{"model": "image captioner", "encoder_activation": "squared_relu", "encoder_fused_qkv": true, "decoder_bias": "qkv", "decoder_connector": "mlp", "residual_init": "zero_last", "learning_rate": 0.0043}
Rows from block 4 of the image encoder, named by matrix and row number. Each number is 128 + 32 x the weight over its row's rms, rounded and kept within 0 to 255. All counts start at 0. Numbers have three digits each.
# convs0: expand pointwise conv (encoder.blocks.4.convs.0.weight, 512x128x1x1), inputs 0-127
convs0.443:149104165073114155120143142091163220122128103197106110090137126118084140132084153164165121123172112118093109120151126135156087123111202156133193201093072103143151114121145116116124113103092145132139158114145159128118084130127127057139145146147131093069085137094192129093152112142105219082149102122101127111162117131092145148134120077133121128092146171182120145135133145113095125244138
convs0.444:172154141096177177221069135138159138093134173146108108083146076179141090107068132190128085166129140094154129115128130137140145087149148143083053138114111148142120141182060114120098186135098125117192157145170151091185103094145113089120125079113102134137131147107177133161136119188168074165087129110132155149091149107174155129099115115083111132151174147103115168106139165134119131177169
convs0.445:137126173153140071118157145054135134153113126119147103105157074195080087171137115139133092091131166072160133077209113179121101136134155088122129118153121145122185086093162142158185167150095096134054101102128123086131118135127145134138157123112143055133070172125119070165163067126110133089135122124147195167121171083085141145140179117148079133093145089127137105116161084096122123091112
convs0.446:140195159132090097120127129101100126146092078091173121097095133145141161150126167125086107118093112053109133129187139095147114092136135135123161141107146155166124116133194180130126095155181085111138086098107126127134071095097095047162083110139116168109141141122129157126125123175174131179077129146167124143172126161117103157128090108093067149181181104115123128147146123246138112144058
convs0.447:084115089111149095163149140147121155090126049115077186072119105117129113111151114142164170113125155136128123145115137188100109060159116149164098138057057095141075156109105082151129099105120120125139140123138141106188103109177137116111196161094160112097134139077087136117186124059084134139118131120097180148146161168153105068102170145121105133070098104110107172169094064156115133115177
convs0.448:093170147123139174149178167065213118135091134106157114123212136104126103122097170091138104097135130117079165104156178129081104190130162158126149193086161155107129177130155103139136142112198069081081123131159105152126090165126128118111101131155066189150160149127173109147105154114119168168138090153124145083141157110166104148135158152156122127112089134168173108075057135156128098109133
convs0.449:208088109128118147100138089106098147198191052146185131162163114132103142079091085066114124101131141106089165096123122167109134154114150135104121095123143144142080145069172209123109125114125142146122114137129162089116104158155107137124138057146182163157179114124113149160087072090070115055173113105080107104085144121178146168110162133156129168110145132126149172165104140101143126155149
convs0.450:072099127116143124135150169130133094125112127147126102064152144144140181098089190106133123122084079132116083118103109143085121129162130144127084166112173082118153162124104111172143088075151112111139133059153181104108105118159108219117129123164078068093149061075148141110100084112162120122036120173141204134118132115069195108102154103127100174111119110143122130124144104120139121105194
convs0.451:118125130140168128134096196165150161149117140053112118161202145088134135133081118083100146121067136071112156134179123129163086106114179118122111174124182167151144123095138157121115178164176128114093096119038098101156147095119106143109135143137115165092083142146178121123105158141156122100157062116101120157186143094139152169162119178201110118105145150115128138134175155175150055140071
convs0.452:070112120152101073115089106190098125185148118143153087156144096199078137116103095103161116138076158128106113134163121148132121138120104075173115144120116114176163126128182087149119139139124092092172175172146092123087121132040136119073125209073118115121092152115106134124158148113160145143128145131086123150149159152101093124151098116167189123104150157130176151194165112175085088133045
convs0.453:132141210120174120159149149129107123188117119169169106157143121172147163119153119132099138133139099197110164106185157183198088152093139140098127161089130139175134182134167112169107050147190123106052106051137124141120139155146133152123141112137141132098146090141155079138138072126080153113133076108094136134115133081151135099147088134095131175108167104120051114178157127152136081162171
convs0.454:101164174097131132130167151199090081132174136092139124114179174113132144143160118140135110157165121090128144079114170129143126104109132122098165132161152156130161162152108137148164111088218084141152148097125117122109201188130118079119113118099138066088140161065173091126051181146082129116141131031156124131130116137146146129106162112160047145141179131116140150108128081119094156080101
convs0.455:140160106166089141135130125151124141090097085133148124145160121221140077140142130088058199121160178112134127154179189065121135142087114192112133141163178114077138071128132185124159157175117125152106104123091119087126156162194125125118105071115130124121095163109163151145151130087167163147132155124118184132142164152135127136113135082113115139142107173186092173122048130135197086150138
convs0.456:182125185113134090097123135135140124114156097134153115115144219082155042080164185105098136093083129115144111145137150151136145186176125084116108119160124127096140074126162116131099151135143155099156157120099103151107174148169139102116120138124153145073115074137133152110138172165174148158140143094182071156164125131190081227125183175180145091149112165145118129157117107171139118144177
convs0.457:077217123115172186163084096116083129168071155119104165124121110121161106113163108143157101094126209128158139108113104182101085124122153139129127138126117109124172067093098161089098139133131150118148139086109160165195148097127078070087117140093117119141161087141165165127124099117099112106107102153103158113113147115084167127151156159128109208027116107114116116180156094137122166141189
convs0.458:213136161147132120126124145119062194156105166119087052105106136086111151117169131122130123174158088142166094123096117095151133154064147149072120127097066094148142101094161077161106125165085081151142116098179082119142096072142110099072196129111129138155097160147097132117152169118132155146102111084132115158132114115116117165087117045107095130114137074130118128141118047090160124105086
convs0.459:076143152084086163124188094128124110173094160145113115180151124138205116053130151144091078102162097118088149166144110121117064104099203147120126109156110132182149130150168141062130099151055153126168122095080121131125084077165143110135148154085065109116103139166171079155146147133105123126109131103131125176145131102116108177093157099206091118156143128176141129160140105085112172158108
convs0.460:114131125130112085099075176092143165130074141135205134180138082137131141098103150127138094134116115148179160110162074123144080089146085207161117119142159129151118070182145181143126127141183088182121132116189146111139097082142100151118147077126022164128073136081122173113101139166150105158128161135143185121104139149131100074075104155099127190110134102110101162112123153155104116120117
convs0.461:095117134140139134041138125123127113093131096140163074161122125108148108118180095101129139097104094107093092096192153146101086164114080104114126144157093079206119112139114155090138165108154126125038112073102131146165165094097045128153168122121121103164073066139140183140161098139162113152139117157173090223138110109104135127140078154101120077110120139119136168137122157135184161101136
convs0.462:021081096131112119159142121154152083090106143104167125122157092126073180133167118140096192103162094148104118135108163120098066139126112101144177180152162199172153167157113121108097135116197121096150155120167104095110199151100096120142059114103125159067117119186107143120191141116128074145116142098080140110109115108151157133068114109104116144109110115129082088137114180144155100156150
convs0.463:174110105119060161120167117145138130156140114187133122207114183137170140155122137101100126137113121065151105114138093039094060129158072149092169121126217113120093157113158117146108140139099113138137135116137148178107115141080089123148111074121164144164098078120125115098162123153160119108075114130149114149137183160050144101120105094089141119135143075093054142158165121185133128073124
convs0.464:125197133095141126132162078105161157140132112147121088128188118139181114124083140134124166135140140145174124155118116085163052132178135131096137175124164131141112132134112156152129088161052130131172196134101124105236190143076119105145151107103146121175081123121170138164089156100146147174121163098163082102094148136105124126124132088142045122182119159137143085194144083171139147148124
convs0.465:122135130096130131094106142149151095144156108116156088116121128122100143145157148147056082149189165178131116116170162173110143133143132087206148062128170124132102108177125188192082148054180104166141109123126132166112062118189086095150113123151107125119138117071083181134138128120193169158198165127110148121143141171121151158078127112137117166155114089158192127119110107124135139106059
convs0.466:104142145120190150147151151175122031133085113105147128155144163138129117084119149152134104165121146107164137089096134162113126147118075129131172103111071104148194132184076168142142126154136128162139161096129176168110115115075111121123151089163156120105123136115149187159133209094094127164088107139076064179136152148127067129104096056108112060088122146064166153112086150143123154091140
convs0.467:120155091183167148148150143120114177189056168135073165188147083100186193152157114124116101146127119138122100105152090112101071102053113125133116093104114124157169155132094112084201095126081116156147148111140110144088059114122144155121151140097088127147160115149125152184156133128116156125121119148058121139139108161117128141160096117125132172106093106177182140134179101057053109099145
convs0.468:105127196149152162149137122115129101112111170073067154171137159056099119139113126123175152072136103165172109122190094138073090158161094130089116109064132157136148163146125152110090153150162105145131150126136134114095123124097172152106163137159116120159086083169171110179153093126178137118119132168127137119116107093110124086124133040160120082171160077036132151141122130142076173106195
convs0.469:126121108213166148127120145154117133166130197115134124115126140153154151119162128069113111134127169096119161112199155056146091091112126177165110143137198170134083099152160084154129116108112092182138059148105131128117124159114110123126194175083110111173079128118106186152173067162162192128099099134139157124091137142133080148113113076108112112114107121187119155099116125128189161159062
convs0.470:131082097101057154122097093109130195120105187157085156113141117094130109116099168154157210109128109194128158080117106148115140148112157091137120105148188140132148138115116083144087085126042102129090136146163115096065119140112146163065128142123171097131163180171135112127130141169113132125115135152169129152081080127134118069169115130113157188131108120084076098096175168193173164147127
convs0.471:151185117107188174155113186090125087167173133117120112168172124089162137107119165119147104159150111170117206097167074122121085124108129125159069105099182126104116067150159108142120123123132118097101117121072133152166127145231146127058152126174120124139120129071074139150118136153113082152119137123141082151167123054162148155109166158065160127144091134132151178084110129096085117145161
convs0.472:154120124186124097105100167137064188128071148120119119134151132142140201188102093191124109145081077116153163131165121128172111074177122128162104152117131137170173153154129176118075136179181107171168150090132152115108147168099135123100136140102147184112225131115087129118153134129092108139118154127121088196119133139126136126105100131118126186058135168074117090137199134146099172109118
convs0.473:123117121177116078054133177118139109112135117119100141137113203119095096077067122135090088106127098160077157129148135113092122180137181090100158121164101129098126162129166159146081109115155098125093100131037115137125137170143127094103154138157177098111099157135098145109103075163120132168048165094154104137131074120110116208118168144160123130164078163117165131121175120166126133055079
convs0.474:139134131141065174090118092125092104061175137149111071146127065148132181105191109107059170095171104139127103125098106109151164057150103176118110080147156145121148125124142095127077083162119103110127132127110081112172112127106114071145131098137170088094079144150164100207073122120091154100166109094111138151156168140161126195122123148064128131155144093125101105120130137146097062087165
convs0.475:090158084159137124150147167168118166104107080105118126119159156164161179159176111145069174143136143205122090118126130134102090153213115089118071141140111114126133114151119129146130176064145099134096139164139149129080188086080140196115193145101123174134156106142124090127139160075080108120123130109120145126155141075125139185087120149082110152085160144098116105148159152129160085028123
convs0.476:102138072137107115164162108151145147092123097106122068134166088122128142186093199116130199163168113144135150098059135118131153152129157146207128078093069182146110120161114157127218117173115084119148132098170132140148123147200185095104177095110123107100071131162121182128146112099120217112135130117103151115116114136187164071135110102136157116114111150143147112183116105126115152126124
convs0.477:127115128137140110107101145155123113104112209050103049057112124083110152107172152121153109157066149078148157183177141124141123068066163118133084084145135097106143100147161200198103101105089131139127187089115157075097096112164109089151135174155146095117094116146174145122144138130113129087102101145139121158146123141129162131099088173142121136083089124094083162111152159143146076128180
convs0.478:125168078139075093161158168133104073176105123152111135102154087078123116128082180147138103156118124189111141148178106134102144094142126100128114042108114157110165162147168092074175163138148132106106100150082128122159145159106143155148086055102167168164090125071115139122152162086135137103177125101170100122143134097137120071086147132048170181185153135177109078107094112138125083131142
convs0.479:201173139149172142029177109069119161105119170112144089131140143096042137148114071131098075160141123116159161166191117113139097108162135121127130085154104133125134103151121149092094155124195131151134129134203168145139121128096117125105141160091143129102105101127151121192128195153197121132175055118162116125157145072130103128151160096123109123106096111078093170096127166142101084123133
convs0.480:076138127104141121150132195119134084087103163099118153118110150096103156107164108178152110117154145115121134117131082109173114128083049111065102104131132110104108073154095123083144139099122148164165096112079155127127113099186115153104099142157121063083128105160135137112136101117131130141101116102172034091110112163055071169110183139083169088121144116097101107133136079150056130059180
convs0.481:087127136102120124095174131164126120156103063166079168170139128202185165057098111181154110155126116080182107127125097147151112139130134126101108156111075128112174119098111165141086133088077187124175120088165096152151072086027139079086142094101151119131098109098150159116126139105132122163128129096149149129092161146124169149111130148151114146135121140142194154157157167136107169170208
convs0.482:208152108141113134125077148115183111131147074133167155138084144152145133123125127135076134122151097125128149225144173131159175102107143113108118124073137116152109069112100157153093186119096148146120085136073117161118102122091196131151126136131170168184168076131116106090078116060184146170122118193181153116093112089086112193141191117150163127113166113077151126105128141142115163145130
convs0.483:129166138148146101059088148149160130145125089147126118134096136186091131118139060103118093126132131099143160151194145124147127091166070100101122183097182175163193107121147161123062127082123107108155113193146089177105096142092147130050115164144165144150066163107132126128135083153131116190123106141178069127194106144146069122139137067158147168155125124119140127158154157164091138104096
convs0.484:110080149131113167152128139155072064098110123199133131126120155138191129135155153094108154135132150175136155082129180134088106139070112115110101100121112110140141154113116131135109059114133102113161154134135144163127198187151135176091180178125124207131133172119148125110144140089114100163112095113153190132170133135143148112062136136146115193076093198168069108118127175206176122108105
convs0.485:094148180140120145135157143085080130139104083165143120162196119133114186189127167150124103159105163143074109154145117136170149157089137123076141146075077111135153184131095152095176132173167153112090108040103128177188153182103153133113158121077095162111093120138181117138120106116074135135200102112072089106147130118126134168131124113071082105152124133141083183109162156145135114161172
convs0.486:158128085133113152113073181147140107172123071080125163117144101095172112107115140137151172061153125197157144202130125119129123126137108093127130140124126082117146130116081204185084207119157148160086133142102112082138151121129182136141088077125131102147125110094146132130109142097180124168184126168157121132121118153152120141064191154169210156124089147099083166122106144189111184135142
convs0.487:164155126153131121147146131105170091091121099101165130109134111110141153134147106138185094104143143195169160152136113144131134098127113153109129080141160117103111150059167105154070119139159124141081190115112077083076142162136131146221121071095092125131115076126141167149126177181132126133182152160170158160096147127129140137158090219134075109115180107089099138124047081114065158114127
convs0.488:100122206194084148105105143053157141156123167161126094138118166063153078114125173106106135069133116185161127122186076147115097181097147106144070187133163103128172160091102111155127135118107129118103167113175104110163220195125143079106169161131099162110150095135137111120183159094126118125110161142156160117161153122124095073108144128134131138069117112174126144114145140080113105096099
convs0.489:143166086064113120118186169129079165181160181116053094168118128093136108134151191175105114144180096141153131145141155122143056132128161204093124091134101159162091120111126114118144125101078168144099103169170120057118082094117150097152130169105141157146185103115159182101128138175095101146115150109138120203139166092101169083150100118116119100112110126095172123159169093140113175147139
convs0.490:134092184108147135078144101146175069060149092098139129133097121128166060145144138151161131127068125119218091147099109105155116146169108076166138116126144102153113094109132056080126148127121194174150151170099092082135132146111101109109155152119118163115160073057169167166144093197108124131163097120093111142120158221121110169110144117167151147114122168138090136116108093120120179133124
convs0.491:152134124135123122141152157132168080137123162108155090155141161126123023122083072145170128171113178109097181087103198101145100103156115162135144186104189146125130121120193093126106147162155109131101109078102140151099166174103125126119135155128107130159143164132123096077121098129181167154099161130091123072129119154140124081118170112140134102081198098102146129084171205196071146147143
convs0.492:182123101119138146081158103109113170130140142135165123128145098159122085092129191164117120102127132120080119120165030058133164129102115098072078057086122132145142131190117149152200117144074072131140090101129122173127148117099081161103091096109122141147127127146156088122147149161175148097159073144186107147150074135077110102103122137115198106131144174076132103129164107157185170120111