Rows from block 6 of the image encoder of a small image captioner, named by matrix and row number. Rows with one number belong to one neuron. Each number is 50 + 15 x the weight over its row's rms, rounded and kept within 0 to 99. All counts start at 0.
After each neuron's rows are labels from the 100 images, of 14976, where the neuron reaches its highest value: "responds to" is what is common among them; "colour at peak" is the nearest of a few named colours to the mean colour under the peak. Only what is clearly more common there than usual is listed. The data: photos with spoken descriptions (Open Images, Localized Narratives). In brackets: how many of the 100, against the usual share in percent.
# fc1: MLP up (encoder.blocks.6.mlp.fc1.weight, 1024x256), inputs 128-255
# fc2: MLP down (encoder.blocks.6.mlp.fc2.weight, 256x1024, transposed), outputs 128-255

fc1.396:53 83 52 17 41 31 38 42 65 49 41 38 42 36 55 61 54 30 38 43 72 57 44 45 37 81 58 54 45 66 46 63 61 61 70 17 54 61 36 34 63 36 54 36 46 59 85 71 40 38 30 27 61 37 51 13 61 07 74 61 38 42 60 30 68 52 58 61 62 42 51 41 35 56 61 45 59 18 49 81 54 48 50 76 54 53 22 52 62 42 43 42 41 31 54 56 41 20 44 25 43 62 61 11 67 70 31 36 44 47 55 52 32 46 47 43 62 28 52 28 60 62 52 52 42 53 59 65
fc2.396:77 47 70 50 46 46 71 63 26 47 61 60 60 51 46 60 37 52 84 40 67 23 53 53 47 59 58 39 58 58 47 35 58 46 57 90 44 47 33 61 21 53 49 62 73 55 30 48 35 41 89 77 69 53 35 84 48 48 62 61 63 62 83 80 60 50 35 62 56 40 42 70 64 43 47 52 40 43 62 51 35 56 67 29 62 49 24 28 37 64 57 53 60 43 22 54 65 40 39 61 57 44 26 45 49 58 42 77 49 40 52 48 60 33 34 47 60 66 38 65 35 56 64 42 57 46 38 54
responds to: text has "wall" (57 vs 20.1); text has "table" (44 vs 13); text has "sitting" (39 vs 15.1); text has "holding" (35 vs 16.4)
colour at peak: brown (60 vs 33.7); black (35 vs 10.5)

fc1.294:66 72 41 55 53 41 57 72 37 71 45 50 38 42 27 52 55 52 68 40 77 77 40 51 58 38 28 44 69 73 18 48 56 23 78 68 49 52 66 55 38 56 40 40 42 52 36 51 56 60 68 35 44 30 53 44 51 44 46 50 56 42 73 65 67 40 53 44 62 41 45 38 48 32 49 63 33 52 19 54 59 41 75 63 63 66 47 33 77 81 53 14 33 42 65 40 32 41 66 45 47 52 38 43 42 59 17 37 41 55 46 57 80 32 48 44 39 29 56 40 22 46 36 57 44 55 59 82
fc2.294:64 51 40 29 61 36 53 78 40 69 57 50 45 76 59 48 70 48 56 15 84 63 48 80 63 58 45 58 46 51 48 47 51 47 43 78 35 45 24 56 77 57 64 60 78 33 54 46 56 55 60 63 39 56 45 35 69 59 45 56 23 26 61 52 50 52 58 85 53 41 51 33 27 51 65 56 44 36 65 59 37 23 49 49 29 57 34 48 54 53 63 29 53 35 51 64 38 41 72 45 44 67 38 77 19 55 29 43 51 55 47 56 52 48 32 34 62 47 52 67 68 70 38 42 55 16 58 47
responds to: text has "wall" (49 vs 20.1); text has "table" (30 vs 13)
colour at peak: brown (74 vs 33.7)

fc1.324:59 59 54 66 54 32 54 72 65 35 48 65 28 51 59 53 64 12 59 28 41 55 46 48 63 34 33 29 41 46 58 43 56 64 35 60 60 60 49 59 37 50 59 49 40 69 46 70 37 46 67 58 54 31 67 49 71 35 50 35 45 62 55 53 76 40 45 34 56 33 38 53 32 67 55 69 38 80 45 60 58 58 59 49 54 68 50 46 79 40 80 55 44 44 39 48 68 45 60 30 43 44 44 18 31 60 43 30 30 46 45 53 40 27 41 56 51 42 35 47 56 65 39 64 29 63 83 46
fc2.324:48 66 44 29 30 28 58 57 47 40 43 60 74 57 66 54 80 48 35 32 58 08 48 47 59 29 63 63 53 38 32 49 43 12 56 58 52 68 31 48 74 69 47 54 66 55 35 33 29 59 28 40 49 32 34 57 30 65 71 40 23 26 56 64 44 65 22 42 73 58 48 48 42 56 69 48 47 54 65 65 28 28 55 32 62 40 48 32 55 64 41 49 42 29 63 99 53 22 54 66 39 67 83 73 61 53 41 55 40 57 78 30 76 54 32 40 48 63 36 58 72 69 44 57 55 60 42 66
responds to: text has "wall" (46 vs 20.1)
colour at peak: pink (29 vs 8.2)

fc1.371:52 59 67 48 66 38 65 58 75 49 38 46 42 32 65 53 46 42 44 31 60 45 58 26 56 56 43 64 67 67 58 42 55 23 15 43 32 53 59 45 57 37 62 46 30 40 65 60 50 54 60 52 69 08 43 46 30 40 60 61 49 18 37 59 64 64 49 47 38 41 46 36 60 63 46 45 44 53 52 56 62 65 45 59 41 34 60 54 58 32 37 33 44 71 19 36 62 48 63 56 50 51 82 55 63 54 63 59 35 61 69 43 99 48 21 53 35 70 50 70 52 35 60 20 63 35 73 68
fc2.371:64 43 56 44 42 42 62 40 71 53 53 42 39 60 62 84 26 66 40 44 53 52 53 62 48 33 32 71 58 63 37 68 66 80 56 50 32 38 66 20 22 46 45 69 20 54 48 40 33 36 45 54 36 62 66 37 41 38 25 56 45 60 39 67 40 52 44 84 50 48 57 67 47 78 37 36 13 42 69 51 54 81 49 51 71 44 54 24 34 43 52 52 39 38 79 64 36 51 55 41 62 56 37 32 82 41 61 46 53 61 35 46 38 43 58 70 35 46 84 56 32 55 48 45 55 72 40 61
responds to: text has "sitting" (49 vs 15.1); text has "people" (48 vs 22.3); text has "table" (34 vs 13)
colour at peak: brown (67 vs 33.7); black (27 vs 10.5)

fc1.19:37 25 75 79 50 43 21 29 41 40 52 50 33 62 50 38 22 35 58 44 72 43 66 21 61 80 60 11 58 73 43 36 55 51 31 54 40 66 57 53 42 49 75 37 48 40 80 25 62 43 48 47 46 29 49 46 34 31 31 42 45 48 34 31 68 58 40 76 55 65 20 45 68 65 38 83 52 79 75 45 44 60 70 50 14 67 58 67 70 34 48 62 56 73 44 29 38 50 64 31 47 59 47 50 66 66 76 63 37 60 58 62 76 59 61 23 65 43 54 34 45 47 30 40 65 29 53 64
fc2.19:31 63 77 50 46 72 92 41 50 57 42 34 48 18 45 48 35 54 25 51 67 40 49 71 43 38 72 70 56 47 55 51 54 52 38 60 51 44 64 42 20 41 49 87 53 47 29 37 26 46 31 31 43 82 67 58 53 61 58 74 76 50 68 56 58 50 70 43 44 38 48 64 43 17 53 78 68 44 21 31 69 57 48 35 63 33 37 66 63 42 52 50 54 55 34 73 53 80 44 66 77 40 46 42 29 36 35 62 60 64 67 26 42 50 54 48 41 33 49 79 37 48 47 56 40 42 57 52
responds to: text has "sitting" (35 vs 15.1); text has "two" (30 vs 10.8); text has "woman" (28 vs 8.9); text has "persons" (28 vs 9.2)
colour at peak: brown (72 vs 33.7)

fc1.82:58 39 42 37 51 61 36 56 37 41 33 55 44 47 70 61 66 67 37 69 89 35 30 68 14 78 43 53 31 49 00 22 45 64 57 35 42 35 59 44 66 52 61 68 53 76 42 46 64 60 58 37 67 23 44 39 58 39 21 71 16 50 35 55 33 59 50 50 39 57 43 62 67 67 44 55 46 52 33 49 18 71 44 50 42 46 37 51 51 53 53 51 48 30 46 33 64 61 62 35 72 50 62 58 56 84 44 46 54 42 46 54 56 40 47 69 70 39 57 47 81 37 50 59 44 28 29 67
fc2.82:40 83 46 67 37 56 59 52 69 53 45 76 64 41 48 59 38 32 45 60 41 39 43 05 42 24 48 28 65 56 27 35 46 53 54 52 52 67 70 60 37 36 27 36 48 49 49 42 48 47 67 66 32 47 36 74 51 43 48 55 82 65 56 70 37 40 64 64 33 25 65 57 31 35 39 42 46 70 76 62 35 44 73 43 86 46 50 69 62 54 35 26 41 50 48 73 52 56 41 88 62 27 24 30 57 64 49 52 52 52 54 48 29 47 33 46 64 55 26 54 11 53 57 54 59 44 81 61
responds to: text has "wall" (47 vs 20.1); text has "table" (30 vs 13)
colour at peak: black (95 vs 10.5)

fc1.415:74 67 68 40 33 54 21 34 63 43 63 56 37 52 59 75 48 63 41 65 38 68 51 30 57 45 54 50 55 50 32 49 54 48 40 48 14 43 39 58 64 70 52 31 46 44 28 35 56 62 48 44 66 65 38 29 41 59 61 32 66 79 66 37 52 47 92 66 38 46 57 79 62 45 50 57 46 40 53 55 58 50 54 34 30 43 59 25 68 28 54 32 36 30 44 46 51 50 56 48 45 66 50 35 34 60 78 54 39 35 56 56 71 70 66 33 29 34 67 33 65 35 48 28 31 69 56 52
fc2.415:30 47 56 47 56 45 89 56 55 70 57 17 52 25 43 67 56 52 30 44 55 35 40 49 32 31 41 58 53 31 99 22 71 55 41 54 47 53 36 55 16 53 40 59 56 41 77 44 52 53 65 50 28 28 26 64 63 42 48 61 43 51 67 37 43 18 50 58 42 51 59 40 64 47 47 58 38 48 53 55 49 63 17 51 47 40 41 44 43 39 74 49 44 78 36 67 48 56 57 57 38 31 58 56 58 89 48 25 46 25 49 74 17 59 51 47 38 68 37 66 58 65 73 36 75 62 45 50
responds to: text has "sky" (86 vs 24.5); text has "trees" (83 vs 27.2); text has "buildings" (41 vs 11.1); text has "plants" (25 vs 9.7)
colour at peak: white (77 vs 4.3)

fc1.555:70 46 39 38 55 45 52 42 71 57 63 89 95 35 50 50 64 54 69 59 55 49 45 65 39 58 67 65 54 32 59 32 40 25 52 73 30 50 21 68 87 59 64 33 41 58 57 46 48 56 68 45 67 22 48 35 75 45 70 68 45 34 57 51 54 76 55 53 39 47 27 50 48 31 27 41 67 43 50 34 38 45 57 44 49 43 55 69 29 28 32 42 70 44 49 60 52 47 47 63 53 87 56 50 49 69 50 30 42 68 56 59 33 51 47 64 25 53 48 48 48 75 49 35 64 26 50 32
fc2.555:43 50 21 61 35 36 32 24 67 36 48 33 47 39 50 30 42 46 46 28 67 51 53 68 77 51 23 60 64 59 70 35 38 52 68 63 46 72 62 62 38 55 65 49 73 53 73 33 38 39 48 49 38 45 35 61 53 67 47 26 36 61 61 20 64 63 53 68 27 32 37 67 30 61 51 62 68 54 47 51 52 49 73 55 44 72 52 51 31 44 21 39 39 32 45 67 47 41 55 73 69 34 68 61 45 22 35 52 62 49 51 36 30 62 63 51 77 71 21 57 82 54 33 18 57 28 24 49
responds to: text has "wall" (51 vs 20.1); text has "man" (39 vs 12); text has "wearing" (35 vs 12.4); text has "black" (25 vs 9.7)
colour at peak: black (50 vs 10.5)

fc1.222:40 78 61 47 61 90 77 79 71 44 63 50 39 33 30 35 23 31 43 38 35 31 05 62 67 31 35 54 47 50 69 31 55 55 48 32 57 41 41 44 51 30 26 66 43 41 52 31 48 49 41 42 68 60 63 28 46 08 50 31 65 55 59 52 35 42 56 58 61 32 50 28 62 34 42 58 78 40 37 53 67 81 66 80 34 23 53 54 56 30 45 47 57 24 70 52 42 55 45 53 43 38 33 74 73 54 48 24 50 47 60 22 31 48 59 61 53 48 49 62 66 71 57 47 64 39 48 37
fc2.222:44 48 56 45 67 77 24 37 58 52 56 47 74 26 47 55 35 46 60 45 59 39 76 38 17 44 50 26 47 52 54 22 48 61 20 47 63 65 27 65 57 77 38 33 94 73 57 49 58 79 84 30 42 48 62 76 25 35 44 26 22 76 45 64 58 72 46 56 50 50 60 75 19 58 48 56 52 63 60 71 38 55 52 66 66 83 34 42 51 71 69 50 18 63 61 66 26 45 46 54 59 57 43 55 45 35 61 62 84 57 49 36 40 46 56 66 31 61 35 56 41 46 60 68 46 68 63 27
responds to: text has "wall" (50 vs 20.1)
colour at peak: grey (67 vs 40)

fc1.281:29 46 49 89 45 34 43 46 40 68 77 52 18 39 29 46 25 70 38 29 46 51 55 26 59 61 50 20 53 36 68 54 35 45 29 27 41 72 49 43 42 67 67 41 47 46 42 28 42 73 55 62 42 68 73 64 73 48 57 50 51 54 63 51 75 64 86 49 42 43 61 21 45 64 25 30 59 38 49 62 44 38 53 64 52 36 52 40 58 44 48 39 56 35 67 51 72 78 39 59 79 62 67 41 40 36 50 51 45 57 67 61 58 50 46 61 48 64 47 71 42 72 69 52 61 41 56 24
fc2.281:67 62 51 58 50 83 74 57 42 46 26 73 52 73 40 31 41 49 55 45 42 27 35 66 45 33 40 44 50 36 53 44 61 25 37 63 37 41 68 61 42 29 45 73 34 45 47 59 41 49 54 43 48 41 93 33 41 31 71 37 46 50 21 84 53 61 59 56 67 50 35 51 40 50 57 44 22 40 34 37 59 84 52 64 36 52 19 54 60 54 57 53 46 64 54 73 75 29 33 27 30 09 42 25 67 30 49 48 44 47 51 62 32 55 61 51 33 64 71 63 44 45 21 50 63 67 48 61
responds to: text has "sitting" (49 vs 15.1); text has "people" (46 vs 22.3); text has "wall" (41 vs 20.1); text has "table" (37 vs 13)
colour at peak: grey (67 vs 40)

fc1.374:27 32 53 55 64 48 63 84 23 30 59 37 46 45 60 43 45 45 21 37 71 76 43 44 23 54 61 42 74 59 53 51 33 48 30 65 43 67 38 29 52 34 74 51 88 59 67 33 41 72 28 26 38 59 61 52 49 34 46 34 65 59 47 47 45 37 26 36 25 53 48 45 47 34 77 32 39 33 44 53 40 39 26 29 49 55 51 61 40 52 73 77 54 34 58 80 71 51 49 48 58 61 50 57 62 45 49 41 30 30 44 72 21 28 38 47 23 68 41 33 62 65 44 67 17 36 66 32
fc2.374:71 37 50 61 28 28 17 41 51 35 66 57 22 27 48 51 48 63 70 65 68 38 69 19 41 47 27 38 58 47 46 61 55 27 48 41 58 58 49 51 47 50 53 58 44 60 69 60 32 41 69 59 67 48 49 37 26 38 39 58 63 49 48 61 68 75 56 40 38 55 47 67 60 40 67 56 68 48 49 60 70 65 87 64 42 38 59 80 78 39 63 59 43 31 37 59 87 63 36 41 96 38 36 23 32 61 27 67 33 51 64 14 73 34 22 52 36 36 43 49 46 43 63 72 26 27 51 67
responds to: text has "sky" (53 vs 24.5)
colour at peak: grey (70 vs 40)